python train.py --arch="vgg" --model="image classifier" --dataset="photos of arthropod specimens (BIOSCAN-5M)" --train_examples=97500 --image_size=32 --crop_scale_min=0.7 --horizontal_flip=false --rotation_deg=5 --color_jitter=0.1 --targets=["order", "family"] --num_classes=[18, 218] --norm="batchnorm" --hidden_act="relu" --depths=[2, 4, 4] --kernel_size=3 --stem="single" --widths=[48, 96, 192] --downsampling="stride" --loss="cross_entropy" --init="trunc_normal_002" --optimizer="adamw" --learning_rate=0.0033 --beta1=0.8 --beta2=0.99 --eps=1e-06 --max_steps=40000 --batch_size=128 --epochs=52.5 --lr_schedule="step" --warmup_steps=800 --weight_decay=0.06
Rows from block 4 of a small image classifier, named by matrix and row number. Each number is 128 + 32 x the weight over its row's rms, rounded and kept within 0 to 255. All counts start at 0. Numbers have three digits each. After the name is the row's rms in percent of the matrix's.
Before each channel's rows are labels from the 100 images, of 14976, where the channel reaches its highest value: "responds to" is what is common among them. Only what is clearly more common there than usual is listed. The data: photos of arthropod specimens (BIOSCAN-5M).
# conv: 3x3 conv (model.blocks.4.conv.weight, 96x96x3x3, each kernel summed), inputs 0-95

responds to: order Coleoptera
conv.42 114:114076132172151123131104137099145080139124103118138137067118089121115159115193098139126144080139145166018130130099168145154124149090168161090113114121116104070161169175063080125144146151122118126109119136222141096081112115119094120121106097135119162117154149090103066165054119133152100134

responds to: order Hymenoptera
conv.40 095:071093116123120158133122120129107084146099093097106104067120128106047116121171094093075146050152114102116137117114112121105107145138105122147087142111080131122186118159105126087168088165156127010128127096097124130124130082088072157130109137112118081059128108126104079189117139136108109147

responds to: order Coleoptera
conv.75 101:127161119095141137179142129145120101148120121127134186125158124135043143097084024147078132122106079064085100153149141160110126141133106138104069114128143152088130153132092126152119178141146115115126110144079155139172132158171098194101114032152099087085141107117071139091168115152125104134

responds to: order Coleoptera
conv.34 084:082093075103149146122127089091165187137122076139170160109094141123119111119156134087126083129137126168163146156131136077121142104074123146094083066073120096169120104078158116119156090107152088132156092133086078088110143119047130134110132105076126143095160120156085074098134100088052084123

responds to: order Hemiptera
conv.6 097:078107139080131121123137178129151125155135138118133105084163069075088158115166096130147188028152141158128093174153095121130135083056182130119131169153134138115134151126072132106090112175130100071150101106135108187132080098094106136112087158125107091140128121163151126151140195097181164151

responds to: order Coleoptera; family Coccinellidae
conv.12 093:118059110137125169136098147079091047153105108137119107124140088166084136103125117125085130141151123104099077154111143125138155163136127115132138134103037119095185138165115171066120122106131082091135101045124172114086139086132109046155113104123118063107097135075147078111091115145145119152

responds to: order Hymenoptera
conv.31 118:081113134084123148133127129118065104107107095085140103116172053069104145117180144109058129034145120146087125101137086121094114042088148174109083144150125132116081091145140115090118114161104118137108102117113108153172128049127117137137103145066107095134091110099108100192152123110135135143

responds to: order Coleoptera
conv.47 095:064127131180152112093106041084097134133145134148131104118064111085154107113136079160098117092151126134074127135108157147089115075132144135106081060175135067167158158128119171094122142101134136126095096139146104099092092111093102114153116151152159170133099121129081077216085132133109067129

responds to: order Coleoptera
conv.62 089:106133113094101171087119145145132121130095119155140157127131117093157138141085089075104095077139119147126115119103092167097147108155081131131172166118128132167085077131059145093109054138121106106047080074183140146140147125089060066129091112090115064079142110123107104157156119163133074162

responds to: order Diptera
conv.67 085:112118051132117143106138117141133062137054123135149114122130059160164064180084142104099151102191071121141104142107135132127158158101054154068124111102070108110171141123151142115122057159152160126110082129097150174122094145111101066127118134096120099114133137143139078064097125086124123148

responds to: order Coleoptera
conv.18 083:114096077151112160079082142116072105167086080102124053076038103102116170149110105145127163099115106176148105152054151108117132147173113143133130150112098171128122139094118116131094072185149162148100131121133154131106131096066120149126067069163099142097138123135092109177082163126142113149

responds to: order Hemiptera
conv.37 096:092102117072140088087078184063093054125095109138088140144151090089085121127161106049134098072165137110075081103116126116135130099074129233132122135113105118082146087140097109073124145130130126113084088127107142159141099142103181093113148117119103101120089126099122146108143124129118136181

responds to: order Hymenoptera
conv.22 082:133161087108118110085130035138033137099108111141104144151133114127108109126171129110068187120089156104121127119093154137112093114142123164120104120149109059103118149149114100122168095085139105116062158135173115086164107180129062161128133096138154137050084091061112122123182153142124144124

responds to: order Diptera
conv.32 106:105127124137106124179155136124174073154095115127155131088129115102073123189076094144134154047172101101091091077126117094172138061092099088135106086082140203117166123090144088153171128117115145090114122065100155107097133113071153161131104087136114081140148129141126107096103128087096101080

responds to: order Coleoptera
conv.50 106:108077137125146122136135121116141104106105078098112121141072084161075135146130098150084097101183112177076076155133136099117125155056138121087083112134067149184089140139138104141104138142138150138142095063128091161125065092061051158153127108100087092098142126135101076179079128102146144134

responds to: order Coleoptera
conv.52 107:110075157049079119148115187114175163107137132181187137127129072105143133119119100120128073088100135119141128126098086113156132075102184057140114151113150110139050088116097137169153156109123132061142127071080119119115140101161121122149145130076119142135092083109072092098171116114163093108

responds to: order Coleoptera
conv.25 089:106121089111102122104096113163099081121120154087139159170039131194122125134087082108123093158105078159153056102092109139120108156137071159191142112063067068133091113129156119141122078160182131134059096101120150103124140106101090153140136094131099097164083156104117096120113119150113106153

responds to: order Coleoptera
conv.83 088:121095053109116103113109183087151179118099139101106127111099189096132134087136086125123087111091079130180099050139114086136177092119143156126102144146104146121096118076107131126064055121104118129117156148104133138098069091091100131067133121086171158108174151095064072133113119110128096141

responds to: order Coleoptera; family Coccinellidae
conv.29 107:118095098145099148112157171130140115072099071088137116129128155098079146144160132161109101104146073134102107128115047092104105168133098153070156098084067109106194145152154080139063095139154155098141124069065085158111110127116130143145093112048081094120126090101140109154080132121151107115

responds to: order Coleoptera; family Coccinellidae
conv.91 108:137107117107113146140108187154150087186053133150144166134078186102141150095134054119114161162094090077139148068097171150160081115085116172111131166085126141134150136155101124115182117143132099180097142156082120134151139181127141100159170100126123140162118141159053135176186083120150153133

responds to: order Coleoptera; family Coccinellidae
conv.43 100:165055145110163122121109154096048117164081116110111130167103117143135133118133178090181177094206185106153170144095129116151131106107123120095162146162091129101135109167129131104183110127150092084067081137075104123142127105119134079084153118094103056163124130081196131121137154166139126141

responds to: order Hymenoptera
conv.17 070:071085138122072185133141098127100068090103063162106160117133118125136068132159162124107129149139150139150128060104153146113097120081059143110112141060122072112151113128122129113167133136110123077107113167115033071131112125107139097094057136111137108168114119152134109065160095099106086133

responds to: order Coleoptera
conv.20 108:163138076067107122066104133126144087116070094148086098114081151086025142185117121102090086152097189119151121165115130054141098119085102112112109061050089128158140112139155096153129125091109131112150178080146142103116131098121125129149116106139094123134114109159105115114087136143089137082

responds to: order Coleoptera
conv.70 084:075149122049112123110126137043061158169109118140159124059095099152110158129105108156160095157098091142138118139109139142093132141135090102112048081171101117139123117090080093135120136167134144093115092094040068159164101089143061139126119135114142094180131106116139124105143127127123121075

responds to: order Hymenoptera
conv.88 088:124104159045141184168145220088162098130115112092132138109173081124108156167127164104125125060154120124130189146143102099152116109090112087107104218122123145154137110174137174122127137155120127071127059154090160139124137088139129139174115192093125078142148126130164147168138155132142086145

responds to: order Hymenoptera
conv.19 108:155104095129133127141141074102047120114070148121153092135163072126072122104165144063088161072170127152124130125168106131127123120080188087103125155150116120100110114139122093176137078153114124147129180106159098159133129045153102114109106139159149154116172071036146111172144158138150161122

responds to: order Coleoptera
conv.90 087:185114086121093132116111108125139148142089066140152157162105085140127160122085147043084128091162148156097095139151103110124125127093104192080120084091112146101091114102153152096156116039093104182124104124152136116092047173151094120092135123105152120121120163130117072139091106145079111068

responds to: order Diptera
conv.77 084:118123054140110170135117141147149115100109103116092149139132080123176029094072120142090087103112096161065149103124178146117107130124165141147094169127062094117164130156133135043132089091086093140109164099121156116209116144143143077111150150118123144116123148193112089092142080115138111140

responds to: order Diptera
conv.15 091:127153049122083136118149112118134106070121072096089069126127092141100104148136169137079139047179136132079087122129093091119104094067081084137117137072121109130128116098136136088154091074165162126112121054101129105128120121092090115123092152121076138066148134098131106102114113109052141115

responds to: order Lepidoptera
conv.26 105:100128104127123109113112010130075120074097064099137130086139119154144102128164107113039161116109124131144118107134065083148171115113131132107124136132067112096137121134121132143154117115133134183104152161150125111129153116114050121105072081128106103094154078069098129057135109086134137080

responds to: order Hymenoptera
conv.56 084:079138138094110151137152080117036127120088100132123118079108144089088093128175056139146164128100091097155102094120187131119119117145111158147088101111112143183115076165134088146145128082144095056086134109139064129170121104125126188143111056142113090093147120118098084122117153112066161138

responds to: order Hemiptera
conv.87 106:137146138081117106140140134128136091130116065103156128076145059150094143121055085116134114058167097119215129149142155077135151081108163086102144151117112114124114102116085125153097161149086139077163082140066117149142109097138116161142081127093054031141137150120147153141140141134123152102

responds to: order Diptera
conv.21 103:113109095113122115128102066112052074140107082174132121083099084059104182145140099165094142065131163138118130170091075088111133102114122066083118181111108122116174159145173136164174093121153105088107111164112150109132172123076142162070082105127077090112126140124162142115124125144155142171

responds to: order Hymenoptera
conv.71 091:145133147109099125174151105094143098110107059132193150087142053057097128084124144116127133035136097188158115101149103119130152052117156137108104105110107167102108122166110100163151126122098110090126125094113099131126126069116132170136077160075070120107128133070148091184148113091100121139

responds to: order Coleoptera
conv.30 089:087087119186138214181179122117090120143121083109090149090118117166123165201155090084171111170126093116106107093140127094162114126083090103131092087123094149093196110151115136129143139156115143032152124126067136099076135122087124124126140106081125086131108129107143106117094116156066122124

responds to: order Hemiptera; family Aleyrodidae
conv.55 097:038126156128117130143157221117144112133149160151096170105166064091123202166153070130120136031146103136129098128117113133153129055123139128127108176133129142131113076140117141144121138107111137023150083141103120137127096110109139141091090136118144131125084098082173162101154149122107133130

responds to: order Diptera
conv.68 079:144083081148090069143077111099100107156089142134081131105138129137094215072143124131048130112120122152128106118156075120140112111088103108096133146096067120077105126120113118102086098139109108114131120127169153121128080145162014145105147147127115114025121137105110134167114122098157148116

responds to: order Coleoptera
conv.7 104:025101130122140131086127102128085135098122105094128124121065129108108097094131078093041129107175123125171111102117095115156135135116103124133073135144109122139086115148121188104160150137119171134122105141065101089134151105090093135133057099132090102114045129070131103103160173122084173092

responds to: order Coleoptera; family Throscidae
conv.38 103:099102093090128095138119124123104086136067114107121068130131098080093129113130156100142156094244085100126177114132114099105112087097074139101119127152087137135117101093144113124140098183153098173041105096039117132169141098087117112111123149095079090136084110108146091118099145131145099123

responds to: order Hemiptera
conv.82 105:102148172161097101094140126098120125125144123144119089091096137123130101179110135079103124130131187124050149128164135108096119153153111077094105121069095106102189117126151063123212140083136042099139090099106100118098101086144147123051072126164135127160155160110104104082137119142163083134

responds to: order Diptera
conv.27 094:120123084146084086102094111149125117099144116101073117157152106144151120067132124078091123086140109088113160059101095096102091119102086155146125164157096082049082129132118133068080066134136095092128139149109144121161120142116094127105086136079123155017092110112142117096146096117175149107

responds to: order Hymenoptera
conv.24 110:103181099151097068120115184124244091153159100101082137086129185127103142100074099153122129145132068090131098094174156146110134158138097129160139086101121088105103136100121129127135057177095144144103162142093142178148122138136124154109111069179130118128134191186120117163129131138130145088

responds to: order Coleoptera
conv.81 086:138128079123120102098074117135172073102128105115175129124077083124089059123103142052082090155115099155131092138133140131116134117110103160182124105043105043134142127157118093138140124112092133142114071089145107105156145083124100100101139059093110150147087124141114099128089096057098095147

responds to: order Coleoptera; family Throscidae
conv.23 088:131180066114117125091096070101112130129120117124130127182151037145108137169101150154125160060135146072094140089136146166111117130089066087162119168103130109119174144126148123120087107124151080137163148126184137107123112158115129112052113117156111170053079125105105196095104149156087131163