config = dict(
    arch='vgg',
    model='image classifier',
    dataset='photos of arthropod specimens (BIOSCAN-5M)',
    train_examples=97500,
    image_size=32,
    crop_scale_min=0.7,
    horizontal_flip=False,
    rotation_deg=5,
    color_jitter=0.1,
    targets=['order', 'family'],
    num_classes=[18, 218],
    norm='batchnorm',
    hidden_act='relu',
    depths=[2, 4, 4],
    kernel_size=3,
    stem='single',
    widths=[48, 96, 192],
    downsampling='stride',
    loss='cross_entropy',
    init='trunc_normal_002',
    optimizer='adamw',
    learning_rate=0.0033,
    beta1=0.8,
    beta2=0.99,
    eps=1e-06,
    max_steps=40000,
    batch_size=128,
    epochs=52.5,
    lr_schedule='step',
    warmup_steps=800,
    weight_decay=0.06,
)
Rows from block 6 of a small image classifier, named by matrix and row number. Each number is 500 + 25 x the weight over its row's rms, rounded and kept within 0 to 999. All counts start at 0. Numbers have three digits each.
After each channel's rows are labels from the 100 images, of 14976, where the channel reaches its highest value: "top examples" is what is common among them; "colour at peak" is the nearest of a few named colours to the mean colour under the peak. Only what is clearly more common there than usual is listed. The data: photos of arthropod specimens (BIOSCAN-5M). In brackets: how many of the 100, against the usual share in percent.
# conv: 3x3 conv, stride 2 (model.blocks.6.conv.weight, 192x96x3x3, each kernel summed), inputs 0-95

conv.96:533503511530514514511481532521465467483527490512499484527455510496498488507516472471475490514520507540525492509471477502516489523509493489515509519507430496559430528521483453519484530426466529477487487490481501486485541484513469467478489515530486510518499473497502472486491500502508450467
top examples: order Diptera (90 vs 30.6)
colour at peak: grey (44 vs 11.3)

conv.79:530515513528519484506509531515458491504462499524500492492481542479518460482503482476510489496547517472505491484478495454528458513491561511517521514501501496478471493483491464496491521472490464513530462482486512534462522497494482466504507501492527521581440495538466507495502504512515562493
top examples: family Drosophilidae (25 vs 1.3)
colour at peak: grey (33 vs 11.3)

conv.61:520501510507466477490462475474554467497469478509491556482503489494538480515475502495517454489504524504507493478515482519512508468493516482479465490466469497512459467480486531477511541467514500479586525509499502533502460519483530540515451503482524487501472488479533528461538496500504524503
top examples: order Lepidoptera (41 vs 7.3)
colour at peak: grey (39 vs 11.3)

conv.26:531510515526503498523555506502496505509523444496479491511480482499506480485498505505519469525490497602487527520469492488495499483471498453476493498518499492539485480553500523504506514484477532467525441514484497510457556517463509486514480471507502518516491503497562502486504459500479522500
top examples: order Diptera (67 vs 30.6)
colour at peak: grey (51 vs 11.3)

conv.32:487493499577472477483479517521510512541471473468505494543525508516494481480484503459499467499450494481556526469530497536500503509491509497520514496465496494514473562543480520475515547491474468521514528500480537533533508562496503503497510514490485483460470496492523507518510470516503499477
top examples: order Hemiptera (50 vs 11.3)
colour at peak: grey (32 vs 11.3)

conv.45:501534510541491506532516511555476525501528485510495517544510476519535473499570498497526468562546480531503508504477493510522499492499509452540496499504497494561525529558531495527513535485477491487503515488478494509463522525495519507527480512517486538506505504463562496504501489510488488491
top examples: order Diptera (87 vs 30.6)
colour at peak: grey (29 vs 11.3)

conv.11:498497488528491453453498489506485511504456490470488478499491488488453460484481508470481489487455485509491520432484488486481461479489470468486499462462496513489474543512527485467441499490473460480509546520483473493544523517511515486485533477437493473486501502492524481509488485460498518501
top examples: order Hymenoptera (50 vs 20.5)
colour at peak: grey (40 vs 11.3)

conv.151:466515478519493482496550503499489509483478468515488534508512477502564470525511516505559465514524528453527480521458464514474510504525505490509511499513513515536514509519500501498508508521471520468479464500509484487496523511498494507552495482475545533511441511484550438524499458506483534518
top examples: order Diptera (62 vs 30.6)
colour at peak: grey (39 vs 11.3)

conv.109:529491489490533485514438508485471473509454478468451510485489493453492520470518516411484470478521503491481449478511469496530523513465518481516515514437462469501496483476515478472516491518501487479514474473476505518502504505505518480533494486511481473528465484474455495512487498491495504475
top examples: order Lepidoptera (48 vs 7.3)
colour at peak: grey (51 vs 11.3)

conv.182:514509482509503526502499494494490498495502664487495536499496483496506481478500497516499507508510496501498481520488479505514493495481489492491499495519503486491496508497507497491487495484495508480493491520515505507492466491492486508505507498510513504501497490481503495500478643505494499499
top examples: order Hemiptera (32 vs 11.3)
colour at peak: grey (43 vs 11.3)

conv.99:477482478512451489506482478466545516488479477504499544488520477500461492495489525491487517490501519524495488496483487493477484477477503488459511501467497506506486504459505553492489501483532500456596510526543481503515448472451492530492471502507522467523472475487500473484561477480502513502
top examples: order Lepidoptera (27 vs 7.3)
colour at peak: grey (62 vs 11.3)

conv.172:516501522524516478500547531480509520495471435519503497484523494526549463510464495509517490478477480506506468486501498470478489508505533506501528510513531507469488491499448513485484512541500508491535476468522501479523544498489521480512523525464489506507413522490518498502505412484523515486
top examples: order Hemiptera (35 vs 11.3)
colour at peak: grey (28 vs 11.3)

conv.93:455521517496482530519496462503475504495534501488485557475471471529505490511522510516528526483505522538472507550518460504470527479500496498486478514537537485465527525441507536489472476525508526492508512527523505458471468493530488489499526539490509537513472512469519475476551488449507502516
top examples: order Diptera (69 vs 30.6)
colour at peak: grey (64 vs 11.3); brown (30 vs 1.4)

conv.98:442510529528487501525491473495480514479488506523509517482506490476448471485475485525487529480502514526497464488485477485474480476477483508478497487510528486509457515456523454482474511479470545478548494530544454487502434455494480516514500518496519486523454463485479461497483485516508488460
top examples: order Diptera (71 vs 30.6)
colour at peak: grey (58 vs 11.3)

conv.124:502451484502541530495538485466500478526491511457459502451477469458491499515498490507483498453482509490490514526475486516456473452506491477495505463509490503460523514466507522453481478505522497482487451489505532461467524453506551476490497446489520468495522489475507502518495512490520538488
top examples: order Coleoptera (69 vs 16.8); family Ptilodactylidae (26 vs 0.7)
colour at peak: brown (86 vs 1.4)

conv.189:487464478466493526532463486484483502469543513454488550476472473467484488465507459513451518519489471528472481520450475515482478503462496478481508521507491505474518474488543482479496454492520516464513475530513495477471473476459488483489488515503502489503460475498464469465529512478505460518
top examples: order Coleoptera (40 vs 16.8)
colour at peak: grey (68 vs 11.3)

conv.119:518497458486523535483518517502535517516456486509483525470474500457514493504517530478523498492496530467516524521532481487497503519532484513528521557479484518479523534480507498493526480519511524485494479532495511496535495532543502491463502480465536515511515560480506575520485491501519497576
top examples: order Coleoptera (95 vs 16.8); family Coccinellidae (26 vs 1.2)
colour at peak: grey (61 vs 11.3); brown (25 vs 1.4)

conv.159:485497497512492500485498482472505490467490502500504513515691483492507502479489500484489491486472507502493502502474482510494498491486492499476514479505465464498507473494495500498507493465458501493497545491511512465509476514481500534501497495487507518491484500488489484496483484486494497483
top examples: order Hemiptera (48 vs 11.3)
colour at peak: grey (46 vs 11.3)

conv.82:485510502516533519524471508524528514493471490497481496508482517503462501514481522486458487486480538472482478522464453446514530518466499488516508461487488449488447511509523474484509480514497411502477486486507511532480485484516473470504515488532459458461461465515455503511504498481504517503
top examples: order Coleoptera (62 vs 16.8)
colour at peak: grey (73 vs 11.3)

conv.138:507495528493507520482504516502489486478490491500482533459416462430512562505507497450471493491543518501505461526495478560503516497502475463523524498464490491503465476461501453485526488474509520488507481521494483492491520491513481483517499463532521491514487507443501472518476498493506476498
top examples: family Throscidae (27 vs 0.8)
colour at peak: grey (72 vs 11.3)

conv.17:526467447469488497490458455490496494477495534459496505490508475502506431478488473517453498507481478494474475495462462477509510501473465503486484476499481494468502455504535514496475463508497505460484463522523517451505457480479477484493498496475482527461477495494480501486455533463462474496
top examples: order Hymenoptera (75 vs 20.5); family Diapriidae (27 vs 1.3)
colour at peak: grey (31 vs 11.3)

conv.152:499500491483497484468484492501512507495473489475501461509507498520462483491433537482500475518483483466458508475472486495507521471470490477458498464488466486460496488529517522492500465481511446499454462468462544541491523528498497513458472487476484477456494536466512530476486499493511546530
top examples: order Coleoptera (66 vs 16.8)
colour at peak: grey (46 vs 11.3)

conv.174:483485529528470461502482514505499480503500562487518507499557499519527480515466507513494502485503506528486485468480505504561455481482535497496481490526447484491502519481486520481443501485458525488543505477488539504489535510466519555509466484510506510497464477486514463493525558511491528476
top examples: family Drosophilidae (27 vs 1.3)
colour at peak: grey (32 vs 11.3)

conv.86:488465493520465464494493450501567487524504511492482521511507449530524488503463516547488512507498494510486492475493474506519458467484490475449433487498491495500474478498507510517465509483462531482543486480541491490507477525474518496501481477486498516452477472465514474462513511509482546466
top examples: order Lepidoptera (30 vs 7.3)
colour at peak: grey (40 vs 11.3)

conv.31:515501489512472497479480493494564496485536458470497512514503471521520508476492515487509493505484507514504488508475449513505519515481492438503481544498485447524464476514458506502498517457480472433510498481506511462467515547456498466524492493491484530475467508474508471477482461491448513512
top examples: order Lepidoptera (28 vs 7.3)
colour at peak: grey (30 vs 11.3)

conv.47:498473496485514510505514479507462474478484512529526547497531467506498489498497464510460484473489505558509478529504441508520539512500497499501533446473522455497503483503543525481559497492483526524490503502489539473474514479451504490563508482505514471531476462510477472526502495511468474475
top examples: order Hemiptera (30 vs 11.3)
colour at peak: grey (60 vs 11.3)

conv.87:509494490473521462528463498456484512501494441497481495467482461447503486484516483504479527451483504489493463465518492477470518480483503460499487520467493490486496483463522482480499497512466532485530516447491446473545496478520489471526493479495457494501476535460509476485482450476492481524
top examples: order Lepidoptera (37 vs 7.3)
colour at peak: grey (65 vs 11.3)

conv.91:499471472489502499454538528493496505534493504443458480489477511499512495464499532491490514502501460480440499497493459515497438457465532493469509520515501489468466475530495528470468496494483469503489489486501529511489506489514504465428510447496516536504494513496469507488529496511517557499
top examples: order Coleoptera (43 vs 16.8)
colour at peak: grey (42 vs 11.3)

conv.162:521506520526571576560485510484529502537500523511498522508528488492525500492492521503481468499494534495529490566527497494514503489501508507506525516543474496507527493505502473497531527490490512469511482485525499505500519503544568500511504506493526513488477491482519552488528516485569485475
top examples: order Coleoptera (89 vs 16.8)
colour at peak: grey (56 vs 11.3); brown (42 vs 1.4)

conv.70:471485542490499542533502507512465533499560532485482538501473466495477503520493522492517498500525526529490494555495502519520514460502544487495504525560503491482531513458516483506524514477467531499480505508511518476445517491494509477520505509507527543513452514456494477454550526503528505513
top examples: order Diptera (65 vs 30.6)
colour at peak: grey (60 vs 11.3)

conv.95:493485528502460513518466537521535510528560515491517517543497516524492494480520509489499477516536490515482512517476529479545500497470545501515537529518492515500517518499521535517518527497475499504490519496534542527464559496438500482530498524529501527527503498525466461499567514526506513516
top examples: order Diptera (65 vs 30.6)
colour at peak: grey (57 vs 11.3)

conv.127:478484520485520494556483483476506514486525465505533541477498483486479466507498464547488543477452514535471462506467458479485498486475480466489498498495483482492475494482504515482487481504473547484539500469517502475473550473474498526525498499485474484501449504492494441510533458497477458508
top examples: order Lepidoptera (29 vs 7.3)
colour at peak: grey (72 vs 11.3)

conv.142:482506498496495512491514494479496493501492506510519522496707504498481487494486498494473496491494495512495497512473489513498493491500488515484518486507481482492488481489501502501498494467482499491503531489514509481513481495485485556495495493494518510513493487499480492507495492507501503493
top examples: order Hemiptera (47 vs 11.3)
colour at peak: grey (44 vs 11.3)

conv.167:499464504433484498461472460490474508492503508479505559454493483452508508489479507526464484500500492516487461520525501492503497483503511480491496494489481523496531521458489511505533440503498489439516463508493495475454496502445501490497513493449500494495459465464471490503520524501450468514
top examples: order Coleoptera (41 vs 16.8); family Staphylinidae (25 vs 1.2)
colour at peak: grey (55 vs 11.3)