config.toml
horizontal_flip = false
color_jitter = 0.1
arch = "vgg"
depths = [2, 4, 4]
stem = "single"
loss = "cross_entropy"
learning_rate = 0.0033
beta1 = 0.8
beta2 = 0.99
eps = 1e-06
warmup_steps = 800
weight_decay = 0.06
Rows from block 3 of a small image classifier, named by matrix and row number. Each number is 200 + 30 x the weight over its row's rms, rounded and kept within 0 to 999. All counts start at 0. After the name is the row's rms in percent of the matrix's.
After each channel's rows are labels from the 100 images, of 14976, where the channel reaches its highest value: "responds to" is what is common among them. Only what is clearly more common there than usual is listed. The data: photos of arthropod specimens (BIOSCAN-5M). In brackets: how many of the 100.
# conv: 3x3 conv (model.blocks.3.conv.weight, 96x96x3x3, each kernel summed), inputs 0-95

conv.85,083,130,202,188,216,190,211,206,231,208,192,189,228,222,163,172,167,193,205,199,195,247,254,127,109,195,238,278,213,146,164,137,178,228,190,202,169,235,183,143,224,231,155,158,224,215,183,204,212,199,187,179,244,155,172,214,181,172,197,199,198,237,189,216,204,168,200,220,215,210,279,198,210,188,180,191,166,185,175,219,208,209,222,203,185,172,175,208,177,197,223,169,201,181,158,220,181
responds to: order Hymenoptera (49)

conv.15,088,180,166,226,221,181,159,239,243,208,172,169,212,191,111,164,191,184,201,224,270,179,243,164,120,223,199,198,218,171,169,200,159,253,188,177,175,169,169,193,239,249,232,191,185,177,187,237,171,176,176,172,191,169,152,220,220,185,173,228,181,216,150,180,214,190,250,171,235,215,174,190,185,217,177,196,219,177,172,227,167,194,190,207,199,138,198,178,165,205,203,155,153,231,195,208,186
responds to: order Hemiptera (36)

conv.65,104,167,205,178,183,154,178,198,181,204,175,178,209,166,205,211,182,197,206,160,161,182,230,210,257,191,177,206,149,203,218,205,222,181,223,203,224,150,226,206,185,200,146,231,233,227,156,138,175,186,211,245,181,234,209,187,134,169,210,215,204,130,200,204,203,213,172,158,162,178,242,174,235,212,191,152,228,168,154,239,166,156,118,159,259,177,202,187,186,171,187,237,182,203,190,198,183
responds to: order Coleoptera (47)

conv.92,122,204,179,206,229,192,227,139,177,196,209,170,228,204,184,172,243,180,204,196,250,164,198,189,121,213,251,165,196,144,181,186,209,205,174,164,139,202,174,148,217,202,226,188,182,191,213,212,166,226,108,201,164,221,134,184,186,170,199,167,200,206,183,169,126,169,196,246,219,165,187,163,219,187,207,206,159,188,186,178,207,196,173,173,191,198,176,179,172,193,195,177,246,133,221,192,196
responds to: order Hemiptera (29)

conv.13,080,152,173,191,183,216,221,188,207,232,172,225,210,247,195,202,240,159,153,191,169,213,180,168,184,173,254,176,192,194,211,209,195,214,167,232,178,208,208,194,256,229,234,109,147,231,158,148,219,194,215,184,202,228,200,212,212,250,229,197,170,228,154,189,188,131,174,235,239,217,197,171,201,233,216,194,185,140,188,197,157,210,192,220,200,196,207,202,179,147,144,143,155,206,203,203,156
responds to: order Hymenoptera (42)

conv.23,094,144,183,204,229,168,189,187,238,182,154,204,176,175,176,177,182,183,164,185,218,164,249,189,203,221,199,215,219,172,190,193,212,224,140,186,204,129,209,232,173,177,232,193,161,218,245,198,172,201,168,186,209,219,190,209,266,210,250,206,155,139,219,175,194,152,250,245,185,197,195,178,172,203,224,178,181,241,160,206,241,177,184,194,202,128,196,153,229,187,196,186,229,227,243,126,184
responds to: order Hemiptera (35)

conv.45,115,191,218,151,227,160,201,215,242,206,160,243,176,174,204,180,179,141,243,199,318,252,167,193,150,164,235,240,184,196,147,175,210,191,249,204,203,194,236,184,169,186,246,185,185,156,177,189,193,243,188,147,213,172,204,203,244,187,220,166,196,181,193,190,194,167,217,191,179,181,169,210,214,164,196,197,228,232,170,191,155,191,239,215,222,210,157,197,220,226,198,175,171,221,217,245,182
responds to: order Hemiptera (40)

conv.90,089,170,222,215,199,221,226,206,239,158,228,204,185,202,190,204,183,210,142,171,201,215,247,250,180,194,187,212,171,173,206,191,187,172,194,211,173,200,173,213,146,242,214,210,149,156,208,154,140,217,183,207,180,265,220,172,206,160,184,184,192,136,158,168,269,202,165,188,145,130,181,181,167,180,228,249,208,201,205,173,190,244,176,180,214,154,203,146,209,233,167,241,175,198,185,201,182
responds to: order Coleoptera (85)

conv.43,126,223,187,203,233,140,173,224,196,161,163,190,181,238,180,184,269,186,127,140,197,146,168,190,169,218,245,193,164,194,205,199,201,224,177,193,181,191,206,240,178,189,233,192,138,185,186,208,177,207,196,186,219,245,197,187,237,204,156,207,185,177,178,181,227,150,223,263,179,192,177,205,158,213,210,233,150,193,195,125,197,232,189,167,194,147,233,166,171,191,185,155,202,231,223,214,163
responds to: order Coleoptera (36)

conv.91,083,259,187,186,183,174,170,168,175,188,219,179,193,126,212,185,262,237,165,129,206,197,135,171,187,205,183,151,189,245,148,170,163,203,154,224,211,133,205,202,179,189,219,227,150,199,218,194,207,198,188,253,189,187,185,160,209,178,172,227,145,171,194,202,178,179,200,208,190,202,184,178,140,215,240,157,202,174,173,200,202,192,146,166,202,163,243,165,185,158,212,197,200,204,218,190,235
responds to: order Coleoptera (70); family Throscidae (29)

conv.83,106,165,195,263,210,214,196,211,217,224,208,213,133,228,198,178,198,223,201,252,207,191,212,149,166,196,216,206,101,230,193,164,202,222,203,217,89,204,199,227,247,200,181,174,211,217,189,214,230,206,199,191,211,200,169,246,176,211,227,202,198,209,208,181,184,195,185,202,251,228,190,278,248,219,181,140,186,161,182,241,198,201,219,156,197,191,173,207,237,202,160,207,201,213,196,185,144
responds to: order Coleoptera (43)

conv.53,086,152,177,123,218,215,205,145,178,200,182,178,189,180,211,214,186,132,181,120,161,215,213,162,233,210,186,178,185,213,250,204,224,171,193,198,192,168,149,126,208,207,201,150,184,192,136,253,210,157,165,195,207,173,191,159,193,215,165,148,190,171,216,208,202,173,172,142,197,186,202,150,181,199,180,207,176,213,194,164,193,231,167,205,232,170,193,178,182,212,218,163,214,144,188,202,194
responds to: order Diptera (72)

conv.89,143,211,221,169,218,178,197,162,213,163,201,136,219,211,231,237,212,181,166,176,240,170,183,180,174,225,250,235,189,211,196,203,201,197,188,179,183,236,209,251,225,195,258,184,165,198,155,194,191,224,146,187,101,171,224,210,217,163,191,161,169,230,186,193,221,196,213,223,196,209,207,157,181,225,204,232,159,203,198,205,195,252,209,225,137,207,206,218,178,146,181,149,112,206,230,203,174
responds to: order Hymenoptera (53)

conv.88,105,233,212,207,200,150,216,170,176,183,213,216,167,161,185,162,245,211,178,147,218,160,174,249,209,201,215,218,179,179,194,169,171,165,210,196,183,172,206,213,151,144,184,208,183,180,237,177,161,249,174,186,151,184,195,178,195,157,177,179,162,127,184,185,194,202,201,217,142,160,237,249,195,202,234,194,193,242,142,199,198,156,167,142,228,164,232,169,229,211,203,254,242,208,215,212,170
responds to: order Coleoptera (90); family Coccinellidae (32)

conv.87,087,210,154,219,219,189,216,216,228,195,155,209,166,205,114,144,250,180,175,164,186,198,189,197,164,172,262,180,230,137,117,157,178,164,165,205,194,190,216,234,150,179,184,181,162,214,213,219,194,214,199,166,227,221,119,209,203,215,181,186,203,159,199,173,209,226,220,192,177,186,211,169,194,248,238,237,225,204,199,179,185,215,225,180,224,167,214,156,193,161,166,167,223,186,174,195,173
responds to: order Coleoptera (42)

conv.21,124,132,170,229,181,221,214,182,222,189,198,193,214,201,189,201,193,147,199,214,211,161,219,209,156,204,208,212,177,190,201,183,237,192,207,204,150,206,77,229,203,225,220,216,189,198,233,219,187,204,145,210,190,175,128,171,199,177,205,165,234,158,199,190,179,194,218,215,160,206,203,235,244,188,210,225,181,230,200,236,203,213,192,108,187,176,199,106,189,164,203,236,210,176,173,210,195
responds to: order Coleoptera (71)